{"color_jitter": 0.4, "arch": "vgg", "depths": [3, 6, 3], "widths": [64, 96, 144], "projector_hidden_layers": 1, "optimizer": "soap", "beta1": 0.95, "shampoo_beta": 0.999, "precondition_frequency": 10, "max_precond_dim": 1024, "one_sided": true, "adamw_lr_other_params": 0.0011, "steps": 6700, "warmup_steps": 330}
Rows from block 9, named by matrix and row number. Each number is 128 + 24 x the weight over its row's rms, rounded and kept within 0 to 255. All counts start at 0. Numbers have three digits each. After the name is the row's rms in percent of the matrix's.
# conv: 3x3 conv (model.blocks.9.conv.weight, 144x96x3x3), inputs 48-55, a 3x3 kernel for each
conv.0 101:113166118087135096117101141131121123148142159135105160104148100137149120110159134108154111151108128095128107092164111125131100107115103113132121117125128136121131134155165122126119107159125104123123122150145163143142
conv.1 094:111122138140125114148132163139150123116170105096108114139163105096090096096119079205148149077114137145144133104120109079125104100141119138108137096126126111132122170110155152153124100122105123127110112155114174167163
conv.2 083:169104144166143169097167120163088137131143134095153104113128111121137091112125108156156142076122107188107102073114113101149116151113153131103130146112145096156136129108146141100128100119094135148106139157104129155139
conv.3 097:172117119174151138143150144114103118131151116134140106146109159136106124114177090195134100145103156150161146122103124066119094111146106151138139155103177098139127116111106093150122141100145154138132102131147142092137
conv.4 134:140124103117154060125121154134098152119147128130127124106110143111140118153090154164132073156111189072110093129132139129143114128111137123106125116123130143114128142130134116158121139107142136101128106109141141161120
conv.5 100:117156073115145128116120113108162131142130137141112117116152166160114123122152114112156093121143097139143166106124122160115145136112122155141102094114185149143111121105100055146088126109129141121152155135169117127104
conv.6 103:130090144140109115119132149104126142130151085085125099142134131095130151148120120107139157150103108076105160067126068120150125139118138119129107155136112128118162121094130122147139101134125119118140139099130090149134
conv.7 093:140149097164085046166129135204122113153118126148145128155137097154131125124136142169143122152129129127128094112202127144164166125120146134127140134119132120113140126129130157122120147122099112094111076127124116114126
conv.8 085:137120150114101140156138167131153150149149127113123114101164109112129109116152122165160105113120099125177145116154120101115156133092138124125120149146124126149138102090115150124154134115139128137098129126120146135151
conv.9 092:109131107121118092066124102153148173123111117092120104088131127137149120142125155135153108103126138153103105128164138145157131116125145100123137092126133116123125110093177189174158078134085137137143166166148117127136
conv.10 096:152147103093154127119119139126159105112157134176110148116129123115109123125132126128152138149142111148106152119109115119122109128113133104139120112132069080137079128119115153113127117123145135117156160152146146148164
conv.11 087:139113135155137171131100150133120120144133141108095154076109159118096083098109123147145102115176183063140108125127139104090127121156093142137150119148156138156132126124125135112089148085127117142130139124099138138140
conv.12 103:146140127138116131104123158134136119139150164123151146137163117131132154075123171100159141132188133103114161120150168097102086114114114138159117148152143140123127121140102148138126131135120097125121121151143142110117
conv.13 119:146106139176112128098168114127146125182108180127164127151140120119168129133131129117195109129090153186158131134090167113114087121096145132141102132124123143131115109126160202103155081197103108142123104144102116099138
conv.14 099:107122153084132169125120113115086161139127147123152122158097111099135106131140129136213108154094161152147149099134109143125126157142124090133132119091094123128104143119151102131134160131102081094140109116106126137112
conv.15 101:148115120121152140168119162123152115109135124076119096117140096107149129148124159146121130127168157105086140126099124092127106109150098111135119123134091156121124127132120144133122152121167139088130135119108132144099
conv.16 094:128113090058136114139116093113095124107130097103106093145151120156106112145144161109111092140118133077076118143165128135141172143184148128133120134117148128125146150089116049116113126099124163141123097104149129140118
conv.17 085:197126115153110184132139120110132120140139141117146113096154127144151124105116123110144145181141117122162169125129145108117133138142114085137100092107061101106101138095150133125128120116113127134140070152120113135099
conv.18 098:151137143165117118134120163155144155163101137127135131113105176131136144150151107128113074115135114127083111149145128143099144161117117144132136122140132104126123139140138122107119131134126128132132118152156136143107
conv.19 094:105149110073155063080087124096130137078129059087073100129138158165128114109128125098121123125065122122117121085160087147133138153146136138134146138109137129128148138104142062156061124139114147144110121094146120127137
conv.20 086:162081171188122179126142156125116099122122120121132163136162100099145140127156121124144114145096093139138172149148162128131144102092115117119128171115180122131129139115124105132104118111143149122109111133143143116128
conv.21 096:127116084120149116165097143092137100122151110162113135175156143130130158151188110125140173154128097094098144116152135156177121118144142128129110142107150131109135122119096098118151128102152090161142150125136143130144
conv.22 099:137105128142142143134098096126095143071151088093110078137129151201104139133161110092131126094068123152134132106141121151107124117119142102138127126115139116146133148119146094160103158115129113118128122118120138117144
conv.23 099:133073116120106120152085143103131114134123128120112141121122116129120106102128078147136096156147173112117134111140112121091121125122145102124122111145117143132130143102132109144171160124130167147146200127200094116124
conv.24 103:126123110117112122146125123127123129121128130144161100144125157113123107101138118135133146133090128116192106146167147108150112087148132119124109129142106114144141126138136151108125083153125140099142124113139132118147
conv.25 097:170117160196095175110142127124163112144117142112141097102153115130131092139115097129117107180167137148120165090103152132136115123114115117148120155130151119136127151150165163116145117085146119112098087106102124110099
conv.26 120:115113111117153105104141119156109170186065165096188117170116123133129148132148121109157136120108123115154099156130151174151148107114129151121115102101168154143101158109180138143138100167119108112139113154141129102125
conv.27 095:112135113142160128198115187111162141148120132137142179123157117125123109098134126151157185128102100116180134162138157153099133127094101105139114130134131115145126147082159164166099104118195098134136134123120136117138
conv.28 088:140119119117126123152129137127128100154103149122119113143120122112145139148150132148138113144105139124164158127135163142157140145134101098098117105124112112128116128087144126137130138130134158101121102100106079152063
conv.29 088:118135117109114130134099157114137144130111155110162136140111128143124137120128147150164107112124135133173125167135146100123131132123103088112107114093087077119134101130096141115143134132139117136111114117134125132114
conv.30 101:154152145158141170131135116120159128107128085117120107103146112133146109154137138095128122126134101081131149154109129181146205123138112108139125119120105114121122117141148133127129111143111136108137128154128113138131
conv.31 087:111156135164151144196113172147113137114095089109150146123143145133116105108123121157158149077131138134166126150127131105090144129109081124119130125154143116146126131149138156146118127146171099116100095134109137108098
conv.32 086:162095140120120145122132135139082106082133109107086099114168131133128121145108099133160124099173132191129168154134116173166183095147095141141108126123128155141113132092100116164126094131096138121108102112108114153153
conv.33 135:146123132078158137156117127156119116140128132124116164155101136134142144123108126190119101095141158111148114135124131159133127120145151122145113128140123121124117101163173121119112145111171149169136132122116119149109
conv.34 112:099122119123153109142156155143106112153117130126083096126130127135107161125139127107099172136137125096142157095177194106121160125123139145151081109103148153124135129109113114122127108157151123130077095156113134090097
conv.35 091:133108103128138143139160120138145118119119140132084117147135140145118117126114144128120107197150139121110152090126135130137141105140119142152122125117163094139153147121133140125133123136092129154122199130148136108158
conv.36 121:104116140134142091188140158129129143130120142113122147127126107151140118139099145140165175166131137089114104112151120150115161159154141120123136095118118129114129122142148102121124144106142154124148132134103133167116
conv.37 100:125124141140134158105148136109113149187144144118118132124138111119101128102134092154129111139113141160105143118116087113151117125129115119114125167125149101150137135128138109130114121125135122104124145166119122129152
conv.38 103:130109094133132133066131085105158095128123147130135131109122138120142119141090127145140147125112111148154158124121107123119121148160100135130132167109126106126149113143122137109132118135148114154081106136141159110175
conv.39 113:142132111111144104139086157129112141144120110113143111145161150134139147097150127126139094130078160146173125088136119153121089109136123133133111139118161157128116089104119107095099143157084124159141136141159159093132
conv.40 105:114152129198095162160118125135136143147129168136133110138168129139127155136144125141136102089117162173145139151110152144112122139107143100135115129126154153138114145119144164129172076163116105137126136152097136122139
conv.41 099:113088095116106077127122109105142111087121096123111103135148145127179136146116125127116103150110095129168130078153123141098108125121114129116121135122137117121114154126188139159186105134115124139121131080122147149162
conv.42 113:154129068146108139161106142158122112142150084155097153148130146130094115114091118078162170123160108100090136129100090129106089127138154141114141126157126089130135146148145135127092133145154121109123103139107121146151
conv.43 090:143132123124167108158139126135141125120123091078099091153119095138131108135143093154126140096105140134123142115155114087078118121109124140105117127139130133128121130110132108114145131138112109135132129164109119156154
conv.44 102:124079102061154073088145091123100144165124147097153118097148114147120126148141137107169135157108126119139149104070127136142092090114131109102150128125112148144123132098139144175108129152092116155134158101123076092143
conv.45 100:156108125098152107099134126140119113139168108146120117149118144135108147138141107104117104153147162096088119125113088145135146149144121162101167111132125092101118145121113116121103150133134120118131160152193206114164
conv.46 126:093111163124115148109124151084084155121139107152111134128152120112157139148131140074093121120114129124146160129149155189164144108159131142098176165115108119130138107089132124098128121146113126112114138141151122131124
conv.47 103:154125124161130118158113126154150129101123125096109096168132155160171117153133094163123128101159176143185061107146161184167145122135061121121124139113135147117142090120148086146124157133101172122128116100116076126100
conv.48 106:134120158115129166170122151081124130145112139103130128123096128137139103156144155129126133110097142178140121117134127124154091112120145109119126091098130086107137133117166135114125122159092152100157131139129102156156
conv.49 106:101135087136166125162114134096159080150129180150097134110115147153141124100138147112148119110079113148121146119129108137142142153104132142131107161108132131110130128123146123130107125165156098125107102154109151119167
conv.50 079:152123146165121167192145162145152136125080138137121159145162154133109134171150136123162117153100124079156169108122130132109085104166147122125134134141127135159133134121151167090187140126165122136122114141135115101113
conv.51 104:116124120133135106129153113095135113112111138147104146101132117094121117115136108122153116157145140111141147143125123124102111091141126098142135110080154112141120101125141155109110117144123163156156176112217150100159
conv.52 097:123124088122152121136128127092160124143146122125158110119099145157136132138136131144153151107137145184175150105134112094149115106145118103128136131149073119145147116143099140117117152111157102129138152167142137076163
conv.53 141:129139131145115127116130148153100155131127149131127132137099151149095121119111133078095100127097113168163102131112118148133114132126134151099138117135128120140097125135148154161081131160103125113137113138146133134136
conv.54 096:114151100125190094142106156140127112128150125110116125163099113132144138143151149155112163116125090097156122135143139189136200119154136143128141147112125129116151097141121123128111122133147143133102127147118103146120
conv.55 103:124127130125115131151137115121095157140118131116177088111112126147152152127127116147160151087099084148141115141119162146150114083084172118163140121101156152125116126114130142141102091151146117116094152143110109096139
conv.56 096:134122112123170129139104158137117128083150069102125127100111114151101142098136089131173125148140108174102178121137107131129149111157156143144114139130129115150120152101142091128091124079104136124120154133137094116124
conv.57 095:136107110097126140146107131143155083144135151175108119137126118098119092110169087160143125113095187109140090098149098105102130101095163141127107105155143143148142093117135158115166124120121088140099162164104132115182
conv.58 080:139120100132132114156138148138133107091105123147112125099193138127104102110155130133144128131107152096094116156145124094130143139130165155133127115105152113163111152145152126104143131130165126112135129139130139154158
conv.59 102:135142153135109121150138127147121160139130116112155107126176129127120123134152136119174096110076117177164141122169169136119189100131083107149129138125139131112130158138159127151113108154146110140107091150103114104120
conv.60 111:147139143134127159157127135120131086154113131122098151110120126133144105111122109177151118145144101168133150104126156140088126104118123066144150055071126066110125104137131163126127103153110124163097169149134101161111
conv.61 085:119151099108151108138127119105135127120144116119122136132188113139111151145152159135143138119143143161111148146116144103090093116149115104123099139166120128122149138111115150148144139124140125151148147123104134146118
conv.62 107:138141130163091164127119122074127111158127122111154133141134116130132127144170085151127160161105140123134123117120150164112098091127127129133132081123107090163089125119141112118171123111128147141126171169117109140136
conv.63 085:128128131102148136104108152158126143125160176068129118218132188158103175148137155129109059167148151069092065157126158182128170111130115131103128142118158135095168099097140127104108132133114111111115125136118148148135
conv.64 087:159139127182117148113154128123176112133140097090130120113151106124106120114072131179110116172152140141165120138130103145115158145164144156140126138131100107113135146106160120147130102082116155163141115142107119135131
conv.65 104:114147095018152062127137078108114089095146076136105120146135149191103169108137120113134145135070110152103157135177122150117178152140103115177103131120148133126133148103108062141093140110091112120122101114111134119095
conv.66 107:127105114110119128154115134097136120135100112119136144136138136154121165099162107148166144104126099150130128146151160098139136146119115098149122126135128133136119147123159131157153100083115148082126106151101119170138
conv.67 102:101101143137148099091113053097128135119125106127123112113094128121157148135143111164131178116128090144095097119107091119157167131124116167106130125114124107144158157091118134078140145165149132127124128145123126131143
conv.68 090:174143167174132182125129143136143136143106131102141128132153127134122123140142149087150082168163105124118161146077139168117127095108147142137117107128130102129129128113130101118104172087143144127113140139135112100119
conv.69 126:159099117100134106140101139128106117106123159136128136118123135134143114137141171115112132141159175093112079153118131091124125127129159144074068108118099140117100121178148101148134115117136126117128084139173137142137
conv.70 101:100134118111131125179147131125136140131127155103110150136120128101104154105141134145150155157125132145112149153119118119104125129117106128142127112179131110172084131116119145126139165114149120119114102119104098160142
conv.71 124:141145123129147127089137158153116169110131105123128130151130139142116116151147153154117090141141170070043070173137120136116136161114141120103134115118110128143156111142135121108132140130155170110164126131138146129155
conv.72 086:128122119121098156099166105120130118119107094147160162113179152130140140135129112139142138101109111180140167130101107099066062117158096133126127122143155116142136128144127158114119124140120133119119127116114108134077
conv.73 109:164144155153120187137166134121124115128139118104138130120146128135138081152115142101157163135147117132164133132116154140123161109144135112131126091124088109083139121069146118129095126135118126102146177170174150143157
conv.74 095:147160126135113158152110151129139170112100147097118085120132122120150156169126128163145141110101147156180130092168109136122116079135116149119126133149126186158103154112147115139117138127111113100145059118106109110118
conv.75 089:120149144131131145174110152123132134151096113133143121127109120108143106117136155141185147125122108111153144127091116090131122130155122133100111116145145129122126126115108131133134147100133113117112160055109096113126
conv.76 108:127135121111125136110096093119097148105156102103082106105156124155128127132135151118136162100123147106131112128119156132129142160127112136132119123129126136131130108099128147085174193104152116117137063167083149129118
conv.77 108:134105144111129084158092091088109106090121104114127123148150096121106153118107132132149103081118149140150127134172117118151152130117116124121131146124166106129131111120162118122130115132115124139122161113106155196159
conv.78 107:150106136114146090138159163133129114119149100114134137126155128110104139108152136080134188154131103122139087123162150122134120132149110145098142122139122120123165107159142070127100107080112148110127158151162178148165
conv.79 084:137172117142124145165115117109125139141137121148138114107141142114129132128139165117125166179120120117080155095123100165134140089109135141142124114104126119143129120125093128116152180099161173133184119109145069133090
conv.80 103:106123115099143101112089131133117119129098128097124117140141138151122166142137135137101137077128124124129135112134135129114108124123106134119157137131113147113134124128141131119120097134099070167126153120124146145150
conv.81 097:116140135097167179137139112097117137152079126143107144102122133140126120110126106143143168137111131139132150100132128134097143125155146112172140130138134117130141148130129113116103140086152089118143114139097117104178
conv.82 088:153136140151132140137157135152115153101117125098131092134160118114137120150156121117144096165133130096128159126141112113137130135119115106127129161120149120142166129119150122136104145119163118081088122150097101117095
conv.83 085:135155141139147106131139122109159156116124119159131131152110122098141129150106117167079127152084171117141093158141115145151128128150159118119140074138123130186104129143138141147111124139117139127092160154087131134115
conv.84 096:178099210193069186130143112116144102087139098121122118142114150190122153127123112140085076137141143123153152142139144113133128127112137127143163142116147110129110163117150115126149154095092137150153104143135131119099
conv.85 096:138126117146140130119123121116115137108117121131117145131162097125136126129110124140147121128151155134141119121144114155156101099110123139130117144129156131147084104142164126123120165123104114116106092114095120142136
conv.86 101:152123140157126121156138179169155101107123126138124115152139087113148123147151135205118204157143123167128151139126105139139130119135129148136120126116130098137135103122135168096145114113119118135112079129122117149114
conv.87 121:123161127066133112142137136124143117152137148168106151154123150125107135119156140145112129176130107091101175125119165140133114138124140132142121119125139131118158084142142141129108131113161150124149143117134112155137
conv.88 100:141106147154090115115158115135101158143141138117168135112157122144123186125125115143125141153123176129152158144127136120127102129123128074143073083125073156121132126132127135148131129138100099144092086095112121138104
conv.89 091:111122132102161137151123113117141106106129106116107139146156149158115133086156153150173163143076093081163123104129134073150080120129066100123105110105131116078114130181132133146160117127123123134120129131112173173169
conv.90 101:137148116168084180148156123147135130167119119080127093116135099175123182128105128098146147109142133127129129121113135134164147124149097135090080076066062130090079119112129135115146123160120111121153094108139106170120
conv.91 092:133173119100133139153106132129122111078110114100112107094153104137136132120149095123144102129102161090131109112134109140125161122102128112167105142123114113108083173088101074142103127103126148147136165091147123135134
conv.92 088:166146164080152080107151083127121120083132104078119103131092105124092106126096111075110099193119139126112148120135117189113152129110158157136114103136140103117143131118101084142083077073108169143110127109155116118110
conv.93 117:084117125104142071102108152086132121153121112115092162120163096095141123137105098143175130113127146108127117126106142147153169091126098111105134096132119101133127152159140138177167144138140152130129119117124151144137
conv.94 108:109137104126121129153106148129132121114158086098124106111113151109120142109153107126119114104109146160129118096147099121140144114119119118139142168115141104144120099141127125130131140120114136128132121121136154138131
conv.95 090:130102161111090131133096116120132127108127107118125119134126104122158193127134148135126124155110163133140158107139094092157183116121110129125097163132117138147120167107122120142128132130149107112108133112077119113129
conv.96 118:128142139131137096065133139132137122117118142133113141118134134163139134117115118111100129144168103160152145079109144182149074154121106119126172123117153150122097139125144132127099094144132119139148094096109132155110
conv.97 101:139137129115121122126131083100114127106141127113111138153147105119143157128182148148157113113142131125147087140147139185152166139146108146132129109122101134153131105133147126100116163153139118119144188163165154105162
conv.98 099:117139134071099113085116116126130114136154169135168111145103107097106125110116104203173158109092149126150096132125135137149120083146119154110158122146159110157112097132154108095126132125081089128105133127113118110133
conv.99 109:128101104096176104099111120111134126148120154120143126127116103114099093129143143144122121143109150109136134150083125081156119096134090133145142128148130152147126095171148148100145125146126123147117107139120140118091
conv.100 089:121125138148132152162124149128114126132114106095125103145143145153136216134132144173128116062120176135120097133202152146149183150106126142106122109131139133142126099127129110154084096187141114102116149134098151127117
conv.101 098:085118150148111116122146115120146121147125140113139170129174131164121143116140142151171102123116127095165168104129195128078133163110110119163081127108140129121070116153088109148105147105110133119184141134131158139150
conv.102 089:166126117133121146122143098125187110175104140124147132130161129194093116146168138125166095137147106137129103142142135090138093155097134142171123126134128129117119118141122095158148108096098114095139123140124104145137
conv.103 092:130155143128102130166102101111119154136154150141112094151087083134117123124153140088149113130099127142112113140116082183108123135092135124155150110159108087182138143145104135116128144150125116131143173108117101163093
conv.104 090:157126075143128146150131117134123059089181102093110115138148151134107157116125141106168164106126073116133144115094145145114158175134145107139138130152149150111116113117095141114127136118115145130129131149151129113124
conv.105 115:129129127121121130130133117139115126127125123131113137116127151134153122136119128041061091137175101150162116155142150112114128158119179127131149112122135086097145113121125132154110100130131120143142155102159180135130
conv.106 091:141133135161099145146149169130143150112146124086100102096126146153138108109128123130169084123159130166155131097151118137105116124147124139112113115128141126132098093143152145117126123181127108127121121113093129125133
conv.107 079:132103140118107115102134097144137136153110155132149149176150149162116168171170139157129140143119197169150127148155156143099119102086147115124094124124147154123135153106130119128156125148095144110137116135120115144106
conv.108 089:159113151171129138125137118131163142162109127123170168108138114137102075089135148125132134167143147166114165111106137146111144095159149147144144146117132104152131124126133162084184143144129146140116112153114096115123
conv.109 102:127136126127130117156093142135147139106153119115109102118134123163135143082094164117161134132104102094107119097104113148144122151146150122121125125138103124118134121119143148120102139117151128116152102159135125154128
conv.110 111:089150106092105121143093098149137137138109161130152136139122141114139123113137107151135113139099201119168120092133123090116083122123128118101149157127134118131119130146146187104189104146116077138106112128107155102161
conv.111 090:140130113135131181145121128160124140179126174113128141137141137152111111169155138130100101155153136099154108157079147107109129103125087103168128147145142101134108140152162107114109152128132103125120135108139106110118
conv.112 085:128127101139174139104111118119144125150146150112138109144154128150106152154159133114134129159136173150159128084083114096131117116140116138153105123118114109123108135156131145109132121151121127116109140143133120140119
conv.113 092:123167126127109143148145133139143134138124145128133120136124157163124139077091089153146143097115155109151103114138111107130128105126123137112133126122133130114097163103164122126124102117114112140149110128137131140164
conv.114 091:106150084120156118099148101114132132183124156119130138124161173115153129108147136110133106229146212100127129123144156119102120141130109146163127113135186091128096127127111095138097141132115089129104175093116104149095
conv.115 091:139088137122153119081142115117141125125122142146151123100148111158124153143102174107187136175127129147143164141115156125110097094125122081131114096152077106144116142101120119116128146115147137099132108116119122136122
conv.116 094:110125126136153112114128133142134156121149136087101096132145104137140110117129120130137134174126127113104127124125112128146113099088121128126133143118136125141126133128173130125103117135110084108118139121146107134126
conv.117 117:123149148164110098166099109121120155141127076123100119148122115122110153102168111101168112140116181132143109146130137108089095133137100142129111113112077100128071131178135123124128156078101141121133130137121107154165
conv.118 106:125128131081149141138107147117133133097139139142109113174120104117099136119143085207178114158106184143159141134143101057111131112103126129116124146148120123115110167121143122147129130085167113143133066112116097088112
conv.119 090:179110203131126134180125162141112138097141099113141094121163135160102134126121115158127134131142131110122163117126128097137139161103149103149105095135132129089102165166136108115161135124140142068151130133153079103087
conv.120 114:112156128106102105190102175120130092117119122159092133123156129123127121132136122147107167126110132131140116090192101157126146135125131129145112119111124130117141115095120135131105124154142103133111130127102117117135
conv.121 091:136165142093141138121111108120134138096129115140114103077100106088134123133122110131114138122131106153131126135152123122112133147157124105123121146141106137139104147119122171119122108139121088167178146165134135153097
conv.122 100:138104098093153114111133101101102114107147096122118142136099129128132126127140129147130139131109094115103154143145144163138157135143129155122120136135150150108147115120150127123136128102108133128082113159115118103129
conv.123 080:110130152138108154166119139146159132145143164098140106108155095087093081114137107178178153111155186138149128095102121074071139118136096122152108134152105115147109147136113159151156125142165100106102126113105127155113
conv.124 090:137119126092147082089078099143125148126105127082101082154172139133139119156119140116152148117101128128163136101117133080088106105129113119144132110129116134104117152150132161144136093151114096137118106117099121100129
conv.125 085:137135137150138139109142138124123141118145095129104133171127151179103206110117170094172095119152115136072159122125151116150173152142101136122119133120142143112128136139149110138112082128120110086157139150103106176104
conv.126 091:139121114139127162137129124103124091107148115163147169115137160142143140083145101084172125114108109167131191118125117080102089113139098111140144184155121152112158118137123105146135150092132102104119123173155146109146
conv.127 094:116143146130106157116098142083161073105072094128107161130155113147139121116104115181167097100131119196159184108119124130114147147132134105174096147123161124135118123166137137126167118148109104109122152112126125138123
conv.128 113:122136135095124125081130105120109140132160106110098126101112130143114138145118122160123117133166150140081122116157130123112130123138154156130135092141129123150130161119124091157081103161118163142123105116129118142123
conv.129 098:157122124133119102176172123149115087121123142131096116118110100161110124156132119109102150128162079084156209137129131108125123104097137120140143124153120115134120094141144130119133154134149105117106128130143132112092
conv.130 112:112163154118125134138137114084166159146094140097155117112111132090132121124132120127138129109115159137161122117141144124130119091127106118145136137114136109118101131124176097129171108141102095124112125116119114108161
conv.131 094:205096158139084166162110095124126139141157115141140148100118160127141148155144139124127134140200140128083114116140177135161166160114126122115122108122114140099140118120142123127113107163118127090136130134107109105109
conv.132 097:116150129112108120106146092111150134162110130115129125103219136144092175130150115086132186144144105155141214099106144141154153125141098140128126116104168154156103149133129137113128100166138120116131104130095112132095
conv.133 105:140147113136126146110079178129154095131134151148096135131101124096129119134144106173110144110117149119120095137117137133153109047127148123133131146127129151136114126148124123107147121108134137154123109124115107137134
conv.134 092:128117168182132147116120126120098130148114116117141094145153121108123163108107108150108135130133174103134065114150121143118127159154136144102139127124158112141124133119130132130148104153111136129141146128105139139143
conv.135 099:116105122142110116139093136084153118155156123107123150146146123115137130102160126094170143135124145109120119127153139121110097098098130138133099123120138134111147172106125149120184141162158114147110092170106152134142
conv.136 093:097160104123158118149147118079144137107108083140140130124153151132144159132147130119101173100120109088134135153141136107167122071114076124127112125137110110131125151110140124149134114130152152149132180133149140150134
conv.137 089:116137127116131056146112134123129101080135115115146139114126144155105146145159099104131076171138144102148139130145109120133091129124106130115148174127134137151134118115126046142078079058188141100111121110177120150119
conv.138 111:114117121148119160134151110125123149119122151100103127117118119151140132174132116122107105112196134161118170109119135208142086192164108129129138109112104116140122178120084124162145135081159110120142112111150132157088
conv.139 095:132141109116118146131113124093127093120110157178116184151146125149130184137173132120162131130126100162114205107093174134098144136137109164125130111124141138149136137115136106113149130139116107125117135131120100140087
conv.140 096:163096143153134157108124130115137127140135140158145179120109101124105116124133134145151128123102096128167149094113090121141114113114174108122144141147115136111149128132113136089123139118118135119134110138119089146100
conv.141 099:133127141126104122107113139106130118118135086097110118112130111145060097146124143051105068163110131139147144163125166196160196120119162108156126124100132112114144155108117097135103113098132155121151155160150135125127
conv.142 111:144142114115132164139101127115130111149104167141126125141089152145109146120162112128148128133114086115158148107146103105149088133135124136119130108145141150127150118125147148121113129160123141124121120129132118133149
conv.143 115:123147135098143133112149129137092152112139131140117109095179113106148108095128117112135145094131138117138118099128130082152122090105079133130106141139107147135152123130121175114167141113146111116158097116118135120132