From a checkpoint of a small self-supervised image encoder.
Model: 2.31M parameters, 48-pixel images, norm batchnorm, depths [3, 6, 3], widths [64, 96, 144].
Data: trained on retinal OCT scans (Kermany 2017), 49215 training examples, 69.7 epochs.
Rows from block 6 of a small self-supervised image encoder, named by matrix and row number. Each number is 50 + 10 x the weight over its row's rms, rounded and kept within 0 to 99. All counts start at 0.
After each channel's rows are labels from the 100 images, of 14848, where the channel reaches its highest value: "strongest on" is what is common among them. Only what is clearly more common there than usual is listed. The data: retinal OCT scans (Kermany 2017). In brackets: how many of the 100, against the usual share in percent.
# conv: 3x3 conv (model.blocks.6.conv.weight, 96x96x3x3, each kernel summed), inputs 0-95

conv.16:54 55 34 52 59 53 47 50 51 51 54 51 60 45 55 59 75 43 39 53 60 56 43 52 47 93 48 31 50 63 51 41 51 33 44 67 53 58 58 59 52 53 55 55 63 57 35 42 46 71 51 54 48 57 56 53 63 53 52 37 48 48 45 52 55 37 46 44 52 61 56 50 43 52 49 54 56 46 22 32 47 50 56 43 62 45 69 47 38 51 57 52 42 44 68 36
strongest on: finding: diabetic macular edema (87 vs 11.7)

conv.73:39 44 57 54 56 50 44 53 44 46 43 62 59 51 46 58 47 49 50 44 66 60 44 63 27 57 50 27 49 58 46 53 53 29 49 55 56 48 72 31 48 38 42 54 73 46 42 43 47 51 47 49 50 65 64 45 60 41 46 48 50 56 46 65 46 56 61 47 53 51 25 47 63 51 44 52 59 33 28 52 55 44 70 41 59 43 52 40 44 39 26 46 51 28 55 44
strongest on: finding: diabetic macular edema (65 vs 11.7)

conv.87:75 54 39 51 60 49 47 39 21 54 45 52 43 51 53 57 55 48 48 46 57 57 49 47 56 68 49 42 63 62 56 53 44 54 41 49 58 58 39 57 51 51 33 57 53 57 38 39 37 74 49 59 48 41 51 36 50 50 50 53 47 42 49 46 59 52 41 55 99 44 41 46 43 57 39 59 46 48 60 44 47 51 43 44 59 48 56 68 42 43 45 51 39 43 43 42
strongest on: finding: diabetic macular edema (57 vs 11.7)

conv.7:51 43 49 47 29 41 57 19 59 51 52 44 35 47 52 57 43 55 63 58 37 47 54 50 63 43 49 50 56 36 50 50 48 53 42 44 54 49 52 54 61 59 61 34 36 43 59 60 43 60 46 48 36 70 32 35 61 30 50 45 57 65 46 31 54 61 35 54 48 46 37 48 36 45 49 44 49 50 54 44 45 50 40 49 67 48 52 77 48 48 30 37 47 39 54 34
strongest on: finding: choroidal neovascularization (63 vs 29.3)

conv.3:47 50 36 62 56 42 49 46 49 46 30 29 67 33 41 52 46 43 44 33 63 65 64 46 40 67 50 45 49 44 43 48 33 36 67 53 58 31 39 44 49 49 36 41 70 54 46 42 36 48 47 44 41 54 50 48 44 47 49 43 42 53 53 69 57 43 65 34 42 58 46 65 50 53 34 35 56 53 49 37 60 43 53 54 45 64 55 63 55 41 52 57 49 28 49 36
strongest on: finding: diabetic macular edema (55 vs 11.7)

conv.36:39 55 56 59 46 40 50 43 35 46 58 44 40 80 41 51 48 44 36 81 45 63 53 41 49 47 51 58 57 73 48 58 54 47 58 48 52 31 53 55 56 44 39 49 52 59 62 59 38 58 57 44 59 61 49 34 72 22 49 45 38 30 53 52 41 59 55 47 47 42 42 63 54 36 48 51 50 44 37 51 53 56 45 46 55 46 51 40 41 39 25 53 44 46 47 53
strongest on: finding: choroidal neovascularization (59 vs 29.3)

conv.50:46 38 44 35 53 48 51 62 47 49 46 40 39 55 56 55 64 56 42 50 59 62 53 45 31 62 65 53 54 61 62 50 51 56 38 50 59 56 81 32 58 53 51 29 66 60 42 36 51 52 66 53 56 49 56 38 36 44 61 51 37 69 45 63 44 55 66 41 54 58 50 45 51 48 32 47 32 41 51 53 60 46 55 57 48 62 64 61 52 47 41 44 49 31 28 55
strongest on: finding: diabetic macular edema (83 vs 11.7)

conv.31:49 66 41 57 63 48 58 33 48 38 59 46 44 49 50 50 58 53 41 40 46 62 45 60 50 52 44 43 44 55 46 49 53 36 41 36 41 79 48 68 43 43 37 48 72 57 27 45 35 71 42 50 37 45 42 55 41 53 54 54 63 29 60 52 54 46 54 47 47 53 47 39 50 44 45 34 63 57 51 42 56 42 45 40 47 43 43 69 40 38 26 55 35 49 65 46
strongest on: finding: choroidal neovascularization (97 vs 29.3)

conv.42:74 43 68 45 45 59 44 34 58 58 40 54 45 44 64 59 29 46 55 49 56 60 42 42 48 39 56 48 38 33 47 34 33 49 57 51 33 35 45 59 38 53 52 43 30 58 39 52 54 56 38 49 33 32 38 51 30 59 47 55 49 45 38 53 61 47 41 44 42 56 34 45 35 52 61 43 42 39 47 47 37 48 37 54 43 50 49 41 44 47 49 51 48 55 77 39
strongest on: finding: normal (92 vs 51.6)

conv.45:48 31 61 46 47 67 50 65 43 48 64 50 45 62 45 58 57 52 43 67 73 50 53 41 48 60 49 53 78 51 43 46 42 69 48 79 54 42 54 43 45 49 73 57 44 64 68 48 52 58 62 53 56 66 61 40 49 48 52 55 47 67 45 39 44 40 44 45 67 53 47 55 46 48 29 52 51 40 55 40 38 47 49 60 53 59 54 33 35 45 39 49 50 43 51 49
strongest on: finding: choroidal neovascularization (78 vs 29.3)

conv.66:53 60 56 61 45 50 54 26 57 52 42 26 32 48 53 52 37 46 29 56 33 54 53 35 73 60 59 46 44 33 53 44 52 44 57 46 54 58 52 46 56 36 47 27 35 41 47 50 53 63 55 48 47 65 41 45 53 55 51 38 57 47 52 35 58 43 41 40 53 59 49 58 48 41 44 47 21 54 50 53 53 48 50 42 55 53 43 78 44 55 42 51 36 35 60 41
strongest on: finding: choroidal neovascularization (65 vs 29.3)

conv.78:59 58 59 44 41 51 36 51 55 68 59 49 44 40 40 50 58 50 44 47 53 09 42 48 44 71 49 43 43 43 52 47 45 48 40 45 48 36 58 51 41 44 66 54 36 49 38 43 67 52 47 55 52 52 49 38 45 81 53 52 44 55 68 42 47 49 47 45 55 51 41 49 35 57 42 42 56 44 50 52 28 58 49 59 39 47 50 70 47 46 40 24 47 56 60 45
strongest on: finding: diabetic macular edema (38 vs 11.7)

conv.12:41 59 74 62 55 46 53 46 43 40 66 54 44 66 52 47 53 53 49 56 42 38 51 42 57 44 55 58 52 56 48 32 57 44 53 53 58 43 46 44 49 52 46 41 56 59 41 46 76 60 36 56 46 67 48 44 56 68 48 50 46 45 37 44 74 55 45 47 60 68 34 59 39 36 50 56 51 47 47 77 48 47 44 57 51 44 32 64 26 43 46 40 43 41 37 32
strongest on: finding: choroidal neovascularization (88 vs 29.3)